{"model": "audio frame classifier", "dataset": "synthesized solo parts of chorales (CocoChorales)", "train_examples": 39062, "n_mels": 80, "hop_length": 160, "input": "log_mel", "spec_augment": true, "win_length": 400, "num_classes": 73, "output_stride": 4, "arch": "transformer", "norm": "layernorm", "norm_position": "pre", "hidden_act": "gelu", "mlp_ratio": 4, "head_dim": 48, "fused_qkv": false, "bias": "none", "qk_norm": true, "layer_scale_init": 0.01, "parallel_block": false, "inner_norm": false, "moe": "top_k", "num_experts": 4, "moe_every": 2, "expert_mlp_ratio": 1, "experts_per_token": 2, "shared_expert": false, "subsampling": 4, "layers": 10, "width": 320, "positions": "rope", "label_smoothing": 0.1, "residual_init": "none", "optimizer": "muon", "muon_scale": "match_rms_adamw", "learning_rate": 0.004, "momentum": 0.95, "nesterov": true, "orthogonalizer": "newton_schulz_5", "adamw_lr_other_params": 0.0018, "max_grad_norm": 1.0, "max_steps": 6800, "batch_size": 48, "epochs": 8.4, "lr_schedule": "cosine_restarts", "final_lr_fraction": 0, "warmup_steps": 130, "weight_decay": 0.0, "adamw_weight_decay_other_params": 0.05}
Rows from block 7 of a small audio frame classifier, named by matrix and row number. Rows with one number within an expert belong to one neuron, the router's apart. Each number is 500 + 50 x the weight over its row's rms, rounded and kept within 0 to 999. All counts start at 0. Numbers have three digits each.
Before each expert's rows are labels from the 100 clips, of 14976, where the router gives the expert most weight on average: "loudest band" is the band of the loudest frequency at the time of the peak; "peak on" is the class under the peak. Only what is clearly more common there than usual is listed. The data: synthesized solo parts of chorales (CocoChorales).
# router: router (model.blocks.7.mlp.router.weight, 4x320, trained with AdamW), inputs 0-319
# up: expert up (model.blocks.7.mlp.up, 4x320x320), inputs 0-319
# down: expert down (model.blocks.7.mlp.down, 4x320x320, transposed), outputs 0-319

# expert 1
loudest band: 250 to 500 Hz
peak on: F4
router.1:455408442430564464462499480456511530540494500517527461515551600505403428596538462551477487428425487452481408568515463570485470536458549552482462474581385509508546553544548497555516585498534492511478456520542526555514540521582528503443440463430442452546555426498489402572522495454515487489482420542505498520514539486435491502533601546502569535503531407450558525592451516468510483467435619447497467550450437438496495524439647519635554512505436444554432496553482464587517575580532552526529478536437518517554517560452514522519571533405467535459538555542526462435383472504486557434502420466441435500495445537527421488523523541561463546533610480453538461499435491440526520488513463472522578478443443434470512509617499549532397482500543572411550520566523574505538462515447540515439481585496452425494449511508487493585564541456528482572494420488432487517586509611510513546428501555501453576435512471476501536424513582534459507506509565589529468460570402509498439591457
up.8:492465553527517441481454507506432426451532526442466528525512513486497492497574542461519491391462520490572513543533553492618544446518551535439517499451526493541526510554486476455556565531493547484468460455492489587585563505511546481513510496497446499496536594486529508541435555390537490598504435502504505462501635514509403552495456521517580568426654516528507476534504422475447475565526475470530444533539455545495449515473514460530447441437447542484421533492511641375494451561510518481508443467481519535471609627450528519480478567534465422560490437548393562439523466567494448475478486487454385549534602513413492591544540557450490507539493462507480530450486446457527489480415524461525522536494452469460489426511525493457413577592500377428468459571467571494485456563477509484549414638482471487471435531501484466603466489503516498456364562559487431521458502487463457539544477450562564465504566493578442558569556571495464507546532451420435432564444458390501479566539
down.8:553508613532491452607518427465485475511474496512513509503529485601469526459363560428549518519537402548337516527460576474338547606533502516421465540445488555488479467552448483478501518544467451482525436507496456450444507525470496560527459504456564576583426500510517528494509511535653559514520606487521527435500443512401548485508411481512521474490513482493531438411477489511533502492509484679594493475546568492487542514555501529507480534471544506535479470477595429603504450514545469490488485487521512475526467503551487446493517443502552530484480514496440495594509410504510543519555709551485518513466503505460489444469476507530521580526522482527473498497607502490583435483509437494536504540538503521480554667519556480537546606540437637529519512418525443514530506476464435491571432399525576513461495535509544431514515514539474496588522434494457470511501495530536516537576447451487411486491554543459473530508465549500541506520506497537509494566422557641497547409533
up.9:542451517474512502466564532523505530494495504446528405514550531512493478511611532522443563556491504478414444470572549461475452482542561526341509525541562530465609527507537533479385609514463461467492557519542459595548609495410473484488444545520525499500488558458503572481493508533440507400518412568520467469534550474533495486488611500484475515526681520522540520373526452401524440530520478451462467521505463519468502536499564502533472477462510489495461553486493570416597465570468541509551472487481399545506505557504526535418506509559534474515502543506494454574480509507464529480458450467444417483453595507508505445497493405493465480452456527542444485493429459540521545447491480405569545471481501540518504502570516490511472580444512515473464475566464556462601453570565471542481438548493426513446481598548563468425475502499516433516549512559323602511533572416548494499514461472476446390433541495568533586570620504429480522502493426422448525507562404347495499472455
down.9:552489426422535427434477465479513385505503496501505566513574508446454389523477549553552498415533575484553520494411459464584515542548502473414476502500472455486495505606473561430487487389448539540555542481511446557441544615501536600492606488501462496533465491372526543551497515468592521488537516506493524463495510492536433470497520525588497461420349567517492479435486477565369491507478489582437488501541506476467506520446482508440418418548601474482518527453399432672528500449496481514438451498497477444499509538561481554523469506532525468520461496508491569522444521483438477503563640490551598516506441554507499505521523477508446463435539533507515524466492550485450450579411416479516517494457478495494468432478490464462496570463524641461497514511587436495505487412477450504592501422444546421494616518448556584453455542524476517554470450519533556568421509486442507451498491464501464464516517521543544523551476527480508515496469455477350509423542553655437425468510

# expert 3
loudest band: 500 to 1000 Hz
peak on: D#5; E5
router.3:515542492446479534545565494556497509523500525471422485473509467432606535516438566505513550548530484525471580464535397555504537486520460527486538498488527516459390443539516587421567408557470476458504466454530497540522478461509533562580516536531476532596397419444548575580443462511454562466426558446536528471582466470499543470406474541471418481434517584506443581526571505592590474397480412503558590517539457489536473481476499570420391591515542409404554474553621555477459459506468428539471537494494521558450522440522454449467536519489520494505432401558492518528547451523490443508557557596603569449476512535460562509520480501537485490538458462545524558489535387438485494445502513587502500425608450472527469523456541464465503449451435454524518542459540441549485478556528512500445458496635467581436575562489556501407441478491539523525547519452554559556496492522535534545561522513481498463520482521494558535588477434479652649502463473394498544509474488436533500468481
up.8:415505430463476504564509479509488541435503505497456470503456579458509501545525478432453503490504477475484423554535493541551490502455417521495510502476600412386478561473491417473447465508458459365599504495520486493472485416443486506525490443584444586502575526456522411488429500448545446556511445501514483530568541391532515480509515534483577459601470449404492510532489494596532555518564570496502510543469433634581586588435536563528495555533496521480512463546432360488525465463523488501400399557512499500486576486525445523428530425567462436496467434498491494502474489523493488501416503475480456503599522551552444506460503474542447503486515582526498476546566484488535502468571498561511546493489446509466512534485486565561443369536523635495410457466421538511470496500511460513522429512517440476383389470549622540529489554498515541478485532516491490540600613534416503549491495480531475496540578469627424507532507556570499592546414603479608493566448413487550464524549
down.8:563421504452419490484478474416594326525398479446495512476506481512439536436402425464484531613429525526492449482530523521526509407578488549494510415496470473588533517501468476491500518413531486512501476508478521446506494553442515446512464486533530437560529529511519457422551483500366510459503614489429500416506447517485553560506464497442496480541560518488539558526475519423584490472510455538509496572503621469489443502486492622504488516483554424463505427509448571496453523610514487501576547483438529512484501452540548389506540591533597510474490504520506532574490502494437549410491548486497475518507431542572634569486461475512416487543520415478509449445558502510512517605558487428543468425525568499540444541479486410508558602520460424732493533457454505458467547432450525535452509498537525520509472481506448533476547463580459454579548494519429513499312445502492493565440503501579539526526457491417519487534531476473569509512485508528465528577569505552493508513483
up.9:438463448508559572478509542439416540546427549346432430429491467532535545519485549476477521463495519463517421412479597518493474477511560466534396429518494494497504530547557523512555503515426458542460462514516415529471522469540550457589554495479519544487554597489489513474480423405450430435489451502557425517449487498499477474484512535504526504506503518408433704505457608495392476542401557455461512563523532504463500482502305496507517533551515529492608566436450525443540524582444475491532497561489545495532434488564515491412525569569455454530541557481470480474536506456543439605567568632514497468504485450411482456510482445556419564515547509474487505404510507430486525455401505572555510551522464488573522391529514570434439554484472532576471554476607533503494518483489473531436519478475560503535467543503508491524526451529532559479538502494440510521508434522621487516493476547455479486589514483456525491542495536519482559505589589559535454511432349458549539482525
down.9:580618505509563527459513470550562395551548516574494527513520520471528448485495457512428505458464487573383487473558461507449477568549513545481501503416489489446444563501465482490520484503480466582533471483422462520465531563471525557546499605461465544534515436477517488466517537562653509506552527531496564548523551445560545550536520519456485522503520428526495404437561435501608413505471539429476460450459479442524484504470501488521494432453466513503493514510526489485435488484377503525396570495483513521538522535587437469519501462540580512498536518523498476493474445562519515344502492512489551440513550521604537417481474557443496512510486471537425517508469520480499503568490430428548509473483441529297424604504485442621589485583494369534495492592525480498515489457484526508567473486569535488509548458520414488538529531563548511461480527485529461488541503540342514475493543560476525472465425524529510540609513431532482541497402591416645525452512523641528403420506

# expert 0
loudest band: 250 to 500 Hz
peak on: A4
router.0:517548544525476502533585577503435534456486549439538591426438549482470547508472565516506459587438439499552543490510536473533525456528498427485534539432562490514549532451491502524480523508563440531506562579426453493466515469535516422483551556533521511415527619578535477461428608509417540406564446569492496511484570574523438539517400520473500509556528581498477507438532577436417466638521446498423433496526510514473485468481435458458476509504478552524463519415413548484568468480499493524531500466534482439508525525579466532586467473478600467533504424434567473503515583393509447560436461415551474475447486466451572496458472500490536410409425523482497525533601558611441560494511638525485381609467468502493452535382508499470535550589535438487455397484510485432460477403493567526436583472467601476589493515506479495560486514524492475502503569587500416521458506439488501511448539497532571527554561497555442492498496518415468353547456454477471440523496538462502469487567
up.8:557546449503525448514481459549499468514550522412422535520451450488565466461435508500476460470515576518564530477465567477504507445499592590508493400510468501522500546518547526431497459551561515521502500541571435457542472486503502530444441477519536502477450459529497482531542549558539459498475508488400533435552531525474503448394531535506589469511534513486424481450498522583538474499530421490442508494464428545476466530374606494467539527519572482532529461489471575478512525509491491495518340503510508525555567437528604497458563489412469423470459483468498550510524533544494473438722464472500479485428496548565567478467589520435455425496447469446545532600347495541493529498517557459643547493483432503506423503475488477553421503498479500428481500466527460471468412478537458506448553532564499495459437493519520537545470413431436610441484526600571546541537558451431497466540519454517667489438561420501525486428571516429524526631514523544541534479484418657507504502473
down.8:544524534527489565366491546508512544464511475617533482513452453533547526536459586497490509444465531617357498462551481545517479479525442486471508457454567511472462541632486481511551502424509517485513487469524467550475456582545515475509422419530529508496525480397506515391407416414373458481507482497519554567443458468497467472479511486494456518520499529476500471442473440577480482451508573507571435504600550551505511446608452482503500401535475547482507446567558419442454536511625486516536493525545529576492491482383483509519433387500499503524503509506503454551510521465598534513364579496432410510459568453466445535539448486376533547508496547588496461426450486478432459519387484500465458495455339557386532538497473575506440467501451446529550490518472536505457551530492429524459446456532473459491545491573566435450503512473550478527432482489522538529542479542550508525516531612476306497552519532486515530513541474489553453500573485488551502596518508445475462406505
up.9:524494397545483570511538612512564544483486520503533382526574479392583458437470546387531571515532642482447584454534454548479478519455391513495417526495492493416550456491448544536480466465575487515442576502485477587524443492517507466493489479577528524558495475504462543449436428575437500589495452469524548424471438493430470466492500492565526464484548553431483538559527586434490499431475515485403450526496506504505571329495500489511495525499440549515543397524529528443451528482475523511576419463523538550518394504454491450535418478579499488452448492586458412467534540528539508427498486492456443455442503529461542546544508441502440467513525500556492477396538541478530490503566376544528439497510470546503528526535623538518492560582565539621517468507493463483499544545454571490519549469446472471514528552508494448516479564464476512481453397541538673432500453511539479431430443430387538499465580472550535539472482539536512584582524564481459540420469452570572501476444
down.9:449502535529421471512514483549542520530430493538544543508531483559499509500482459495499486479479487488508489442548531494411598421532520436589483555572558498500429473531548469513535518553513538500518549529505477403464472443537516550439608587525506464513498499346524466412675494608346492486495649545487466457464467495604492494540483481486398532579496520482480350558404510468462432512497452485411606418455457531478533515591572464517452537448546560504496494553463604502471474499613511480348511510558499554473449461580480448487431558551484495533510391528479532484494454477526458498495426510454523530529465488562501501506539539496524505514511543533470465518433544498562462532375448519540444465489551491596526407446462546578540493455503525463476499498537490503550649518451528490399505491403444531491485482361463512448463497437466489538526480510461463477559533478517498568432585509516540535459468588515547499433485471490553501478584460538587442457496494511447517425518