{"model": "audio frame classifier", "mlp_ratio": 4, "head_dim": 48, "fused_qkv": false, "layer_scale_init": 0.01, "moe": "top_k", "positions": "rope", "lr": 0.004, "momentum": 0.95, "nesterov": true, "orthogonalizer": "newton_schulz_5", "adamw_lr_other_params": 0.0018, "batch_size": 48, "final_lr_fraction": 0}
Rows from block 6 of a small audio frame classifier, named by matrix and row number. Rows with one number belong to one neuron. Each number is 128 + 32 x the weight over its row's rms, rounded and kept within 0 to 255. All counts start at 0. Numbers have three digits each.
After each neuron's rows are labels from the 100 clips, of 14976, where the neuron reaches its highest value: "top examples" is what is common among them. Only what is clearly more common there than usual is listed. The data: synthesized solo parts of chorales (CocoChorales).
# fc1: MLP up (model.blocks.6.mlp.fc1.weight, 1280x320), inputs 0-79
# fc2: MLP down (model.blocks.6.mlp.fc2.weight, 320x1280, transposed), outputs 0-79

fc1.758:123087113108120088140094101178112135212111125129181165138111139114149118121103143113151120100070144201207127161136135074098104086128090113096195096138125187172122215137159125145173144100065128156139175156137105149062109093112101076122105111
fc2.758:106110137113089115112106111158171145141153126168135128177119152087159148076096109115132112143111130085122117134080123087120154106089191175078197138145082143118121136092101161184154098138101079155157124130127180126177113173159093098066194101
top examples: note C3; note G3; tuba; note F3

fc1.737:136156168138108131102135119097142109140201050169129083104063072161088136161143096095143139137112054153140177152170112074110095141102132183141120103117117161116100139124195133148128103119152102159182146054126145106189106126154150148117129151
fc2.737:138184111158124173171118112134146109171146140080119141133155084137118114120142151187082154140139149055102127159140128130110109116110094105152063142072079126128137168118181107077149113085144120147127140130123107083097112132124166113162171127
top examples: note C#5; note A3; cello

fc1.177:108128164169134091156164172121083067079156145157162087135100117119093168156169063127116062091104124140122112111141174158120102139136144108076156132140113151206140071165091207135122076089154167087115147153150145118145097145166128105156094120
fc2.177:113092161101076151117197127104140171116137179071105186149102122112145134071101077106114124196146186144114114150098103126137184116107141174154144110114133103115106111114136135102113070151099125142066161198114088143121116108087090157140165145
top examples: note F#3; bassoon; note E3; note B2

fc1.160:184104135160165099109099191155185156090139128077155109144120070167077124105120177078051143107154137092134130102153125055123134094115102099033160114186142177091116108141128127101183111141123110143143182126060111113095152141115133157149105135
fc2.160:147146108138186135096136102099109159188151054142135108114104158067112164107106161136108150131180060130135104098077171167104106155167082136125113141165172053161086118128136078146088085128090111126137139120129073150128087124159130171117112133
top examples: note C#5; note A#3

fc1.58:080076132132137120099169205140185136110095142110065091079135167179102125185120124104122126093156115156076088181059153110130125112108129140182122013129144135163118092150129138117142079152109127103171094100098197079148143112106120093110110125
fc2.58:189163146153081164168116138127062159123112169115070132146141168060104148122119150141089111131119116130078124181118113109128101105090121191098085184144108140109092182139126130116144159126124105112149086116164154083096072167109154097119134076
top examples: note G3; tuba; note A3; note F3

fc1.653:105106147159155154091142108087141089179127132225122089128081150110121172105100143146071139133146130179111121125083169105159131122102119119164116173148137168096152054144140133154185105174145153088089038115176152100109159122132071152122151132
fc2.653:090119144119131080155160089126148094109120138151126114112130128090136121140100102122073110121132106136093146072140079094198165197185133108105137098106108185125163138109153158159183108169149211130107119124145175116157149132158142106173127087
top examples: note C#5; note C5

fc1.648:093110152083125159108126058134108099164125088156122136138132117117127105145122143120126118065129086109160088135150108137095113136075082110166149117093144128113120226117110121153122093116051112058205125155140111161097122116128166123124035092
fc2.648:092109149078121146153092170244141136086121120111125074149111120150092133099129090155153065126116123115151087106125139137151193149157126112121103070163080159157175089042059138106142105162126113144110086151112138134100160100095110139163105087
top examples: note C3; note G3; note F3; tuba

fc1.280:123087163158110118160071130126180043099127043109093113160135162100097130145180115121158160056086085098149101126158054117099113168114136074114094165119135156114131127151156135150153128116110114123154146109057149158145117136104120141184089128
fc2.280:143131141094114133125190142175108111109121140086096179165109153071058169187111124117103151160132008118077179087109135101168127145184118126100144103120118141106143141129084083128165171115158120131187136110126135162110106133096100129153158117
top examples: note C#5; note D#5; flute

fc1.504:147110123131145119087132132155051100076184102078135123092118153168113101120139109188100127111139146127136116125107138147093132160147071104108120073083170161133116176085094161101103131146095084125105186112125108133154088151161099159116094151
fc2.504:116220126163110148121065112068117162112114126118115106115125165120158113152135066158135127160158159115151084144150164120120071150099214154132149126167137088148070137147057128149118133132143067149132151140119157097108177085185100136101132111
top examples: note A3; cello; note D4; note A#3

fc1.509:118185197146166174064144104096066141160206109181076118104140133122158086097135129123206104143110148163143137153185082141151168129107136126155091149101101161084073117173113099098195125142225116097116104100095156082104150107132124120168138044
fc2.509:142125083137095130088138228199115110172045142080120130050132102143104173096123064178105079110095153119105136123111135104153092117173132070173177149110164130164128098114163093112118072147156132071106092108139100104093135185099127169087114182
top examples: note A3; note D3; cello; note G3

fc1.275:090106083135097092148135091153085134135127106146147130074123099181146113124126200175156175170133179147160119149147083171145179102060176110086119130108076183097183134154084168110171157117120073113091154176076121126147085168130151131138124134
fc2.275:123126105081146177121093118112135174151143123030111139161107198168131076149125101103126131114169074105105119140181094089154148122120129098149148141134158113141143158116124159145139113102116183127154149158132102130122129132131103161181067100
top examples: note F#3; note G3; bassoon

fc1.203:146220138159085168087152084147135076147168081145075093162099146143108135108143137130134131099134092137130109077123127141159114122134054129054131187122117170123159147115064138186186142063093162122128148160102086107103146145104135072126125109
fc2.203:165053157082106154168129184116075135145092091136114170101145122115155094146159141151126131120127088142137121122098152161123122169110155164139141169078073129137086119039139170110176105163143110129099171155119089107124099089089139159102153108
top examples: note C3; note G3; tuba; note F3

fc1.525:136107137127093182096134045133166124133204114138072171046116118146123108136114182162113142076105098101177103134134144173089188115133113093107204116149102127145114125082127107100154127061077102153138101108131110128064138098138117047142187126
fc2.525:187116159135151099191089155118143105133108138097148082152137106148109123127088090132162110163100091167140107135108124117140181158115074121137114153150139070126115109109145158146143140169052172145075086119122143173135170135112068166187157148
top examples: note C3; note G3; note F3; tuba

fc1.205:159158079100172122095137078132122111113177056099129091109144123132125126076164175088161103097115115042142148140177134112177169126130086163119107089078130139073108107090061201182099124148150091140128136073098133154135206145107107196122112087
fc2.205:090095130138114135139110164124193140117155126074117095172109101112092118140181101101098116141182159107107085160137180101095084157143114121066126083155095089079068117119073150111136106152090062150094147177116091147178141113116124133150126148
top examples: note A3; note D4; note B3; note G3

fc1.579:180133122106098145081126094122121127167139172180107140145197217107147130119121120152135123152048144150106125111082139128178108221094100129117081159139146117089037174206161141143088137150176165180132167131088163141135151138127115141120112129
fc2.579:145144126140157116131106121154136126120066100107187141199146113121146119134081136091084066125097137156095094119152171130142177143122133136125086152112082072132125095142126146168144106078037107073126126110112130122123156114119110122191113180
top examples: note G3; note F3; tuba; note A3

fc1.256:117088116109131106132125085143094097165107094186118175134133183129096160123092083139119163149173073157147107153124091099140114147099084168118165163177125085119127161153138115077141153179116091093102159111099157156143197096146133089174137173
fc2.256:077133079150078156139164160162116094181102176104208148140148181193135154091129137169116046131156136109141088113143081175103120060106111181114117075096159186109122106101136137066150157157134123133146086184140182121079174134128095196069141095
top examples: note A3; tuba; note G3; note A#3

fc1.304:085115100087203124119128121178168144135116116113112137133120138150104139152149096138119154122173098146060138133147161155166105146136110143145127087144229111137081101108165126151155125092078129135129146107144111120123091188110100163168075122
fc2.304:207063087078144150171132104142161147151167177149154120183099116170045073084142138114158073150121126083094135131126136144144079096143117069138099140083118147154133173099117173139127075108209185121112193087094092136130131161177104101147147169
top examples: note A3; note G#3; note B3; tuba

fc1.358:105136158089123114138139091175166145164176080136103101131127154172158103056139139116079166168143149089127141125154127090195162173161108095131133085107114123109166150162136068068108166142083203137198144154154136101130150120154134126087139153
fc2.358:110161142166081107134159120136092102167109113131134092168157084114121161135053180147133182156162143098125132099176119134158119076139142168103068141153125124067146166122056159125109161157185093128128158129106155145130059091231123111163127072
top examples: cello

fc1.163:143131083098115148118158136112122150097113171138105153169140214184087068098136139099171089182094120132153131140130148095132124101118124080108141099087140169138079136125049128115203186122109146175163144173129162085117182192135174154120141192
fc2.163:099100110141131097111110167142149190149120073140131144160094165109156136120176141167140112079099144084151090160120133204154107094205086152127140101123165110127113107083182093114094133139183132113186081111155135134147080170098121118138032207
top examples: note C3; note G3; note F3; tuba

fc1.195:147166070105091046089108152091077117135150182130083114160123089190105129202118131079122134128141115146120053124076128141109138076153080180079127158185138120063120155059072150163155201104167109075064168074152115161081128124146176095115166155
fc2.195:087150127140118132155097134152129181122100030106178186145074232141107048157166102135161116092172064119120160138154137151065137158098118138167159081146155165143141093154159122115155113176170123104142167164122163172097152121146117104110128156
top examples: note A3; tuba; note B3; note D4

fc1.318:179124169176173054102169152162144065130119148147164131107106140148123100107177144127131111072149177126154152092134094141136120117087149096104118139166100142063172108111080135118124139106135133024118131115149144114136178146102154123103135146
fc2.318:161088083135163173109108091100159174154166141096131093145134137091120156124041121176091095136133063148206131155153151106146122082144140139166132153100107148120086103194166095129148161147142133113083121169124145129115165172175111094089135116
top examples: note C#5; note B4; horn

fc1.613:085140094192102062120132167086118116161123130187117099093157093149101184108159114056190103189125139122107140108098097068116119095138157081141111118104040149153128089144100127139124166159094066089156167101147068127130136196157153153145113181
fc2.613:101136149136135117136108145115127108097103147103139092114160100183132140129111135138088167088117169181079184099195091166133087143105149081115122107101149135162177131144129091111121130170192011126119124113125145120150158144141157176149119152
top examples: cello; note G#3; note A#3; note D#4

fc1.179:145125098145061140156119093096094168163084122176153028131128113093115155101126145115123071159158184123130148080137153067132123131086070140140197098192068132122136102169116143145123124172135129124102100156177103119160096143137122129067136149
fc2.179:028125133086182153110127141132124122104161135074099130074119094126132095113153164138163108105122166131115132100118047138184171073142157149142063118106170157112172106145094116144137143109073096166161116156111145142143087108149045105147138140
top examples: note A3; note G3; cello; instrument: tuba

fc1.712:121164128147112135076161099187153072100156135144125138112070124130125125118136142098101103107136165163171153121121202129068147123108175134184077071114116107159138151131130167100163115150116136144054163138172128164135135127097070110109081155
fc2.712:112111144121096099120084159108113114131141104177155124141144163131093117136126096100159165120149163115108166152172122154111137165150131144077155143110125146124118150165092129150106032151067161109147129139130134144081138112171099108125077107
top examples: note G3; note A3; tuba; cello

fc1.498:131148062106161070121126151143148129186142112167096153164168102114182100087142132176074118081143095085127156068111181130174122113076060168098061120130118080051097055159161110100173125063143177130192075090103082154110159115157149154131153136
fc2.498:201123106106162136091137124117108132147096152106181176138134118036107178089098104123185077164133104146194110150124139148078128098094134097144108121100090163170095137115100172120128099114123143127098140161149108096150139140132146104058124176
top examples: cello; note G3; note G#3

fc1.61:144083126096095155111101137087116122097118112127133126124139147144087171141095127064129094183133129138098120090143174144162121154078141130083121171136121146136104143124102140155150057125153081126118184159111115139069138124114114093144086156
fc2.61:196111188160080145139121104130130129119114179101079139102096134097166116087147135128105128156158093113088153164121079112174133140171091095140125170114135128136135137075111136160086150070116174144144136126104090063113176141133190119145121102
top examples: note F#3; note G#3; tuba

fc1.503:137063111118096129100142170118148158098164173232136150102120133182074156104143113089128072132177153105188149075123105098157130143165099096110094158148132108174162133178149136085124164133053116154107126152134155168102120132115189120141078131
fc2.503:119125078113134136139127135133104117169131147195163131135162113100153162107099110108077135083140145132158167153080138160114134162077111130123125103125079101136169139208130087133181118177165209139098125180127126079161143139106135105153141115
top examples: cello; note A#3; note G#3; note E3

fc1.699:137140111164121122110141159142167113103149183158125151129099094185127122118121156109095131106091156120091146149151203147129166131101193145159086156165112158172155127174129114131114144150132123164086178148167117090135135102095138112045060119
fc2.699:142112070110118138160110161116141114145112122130179105088099165080140103174093156091085170083104173142106159097193101103052134122107138098083170119124123133117108138234114126150072097100118157129155115121142088160173073079155071130099129189
top examples: note G3; tuba; note A3; note A#3

fc1.602:138114136135133111124127140085100183143135100160133148149102105097143153122218137100145131126120138150105175100124094184091138151166120137179147101180123180072103108144117096148121168155162118127113191163094115134114075125134175141136114157
fc2.602:058103153144086121123147133113148110085166177161105110106102091131104129131076125174099143173138088141179113142113148065115076141205092090099110160128095149049101168036138103076121112161144106123107177113152153156106224103119157151152113088
top examples: note F#3; note G#3; instrument: tuba; note E3

fc1.428:070117111107107145202117113139098136203175103164107176111147151077121134086101103112110080129034156116138141156119115125134141119125125119176169119191121148114112156135141118096117116159064102180149099157074122107147158141117164121097082162
fc2.428:113055153122122155069155168127086113074145153170104148131090088103134140160079101100135140109103159161178119166095144132178118186188128166137092180122116152079088090149132128142082138074123163113140189109170109089172113206113154168145161097
top examples: note C#5; note D#5

fc1.484:157115112142143078140122088146132119061174131112119100078112119144094155153152183051102129150143131106075087170110099121102117104076106143171196128117063139126174096130181080127101091116115127165081196086137067149157134172072113084144095166
fc2.484:090152096197132145130088089131143137105150135124079139085112083133109064094156135134085154064120108138122145160089106102117136128148146131099173090093138051100115119093122159119118156117170132146077136158065140160092147089146084128165093171
top examples: note F#3; tuba; note G3; note D3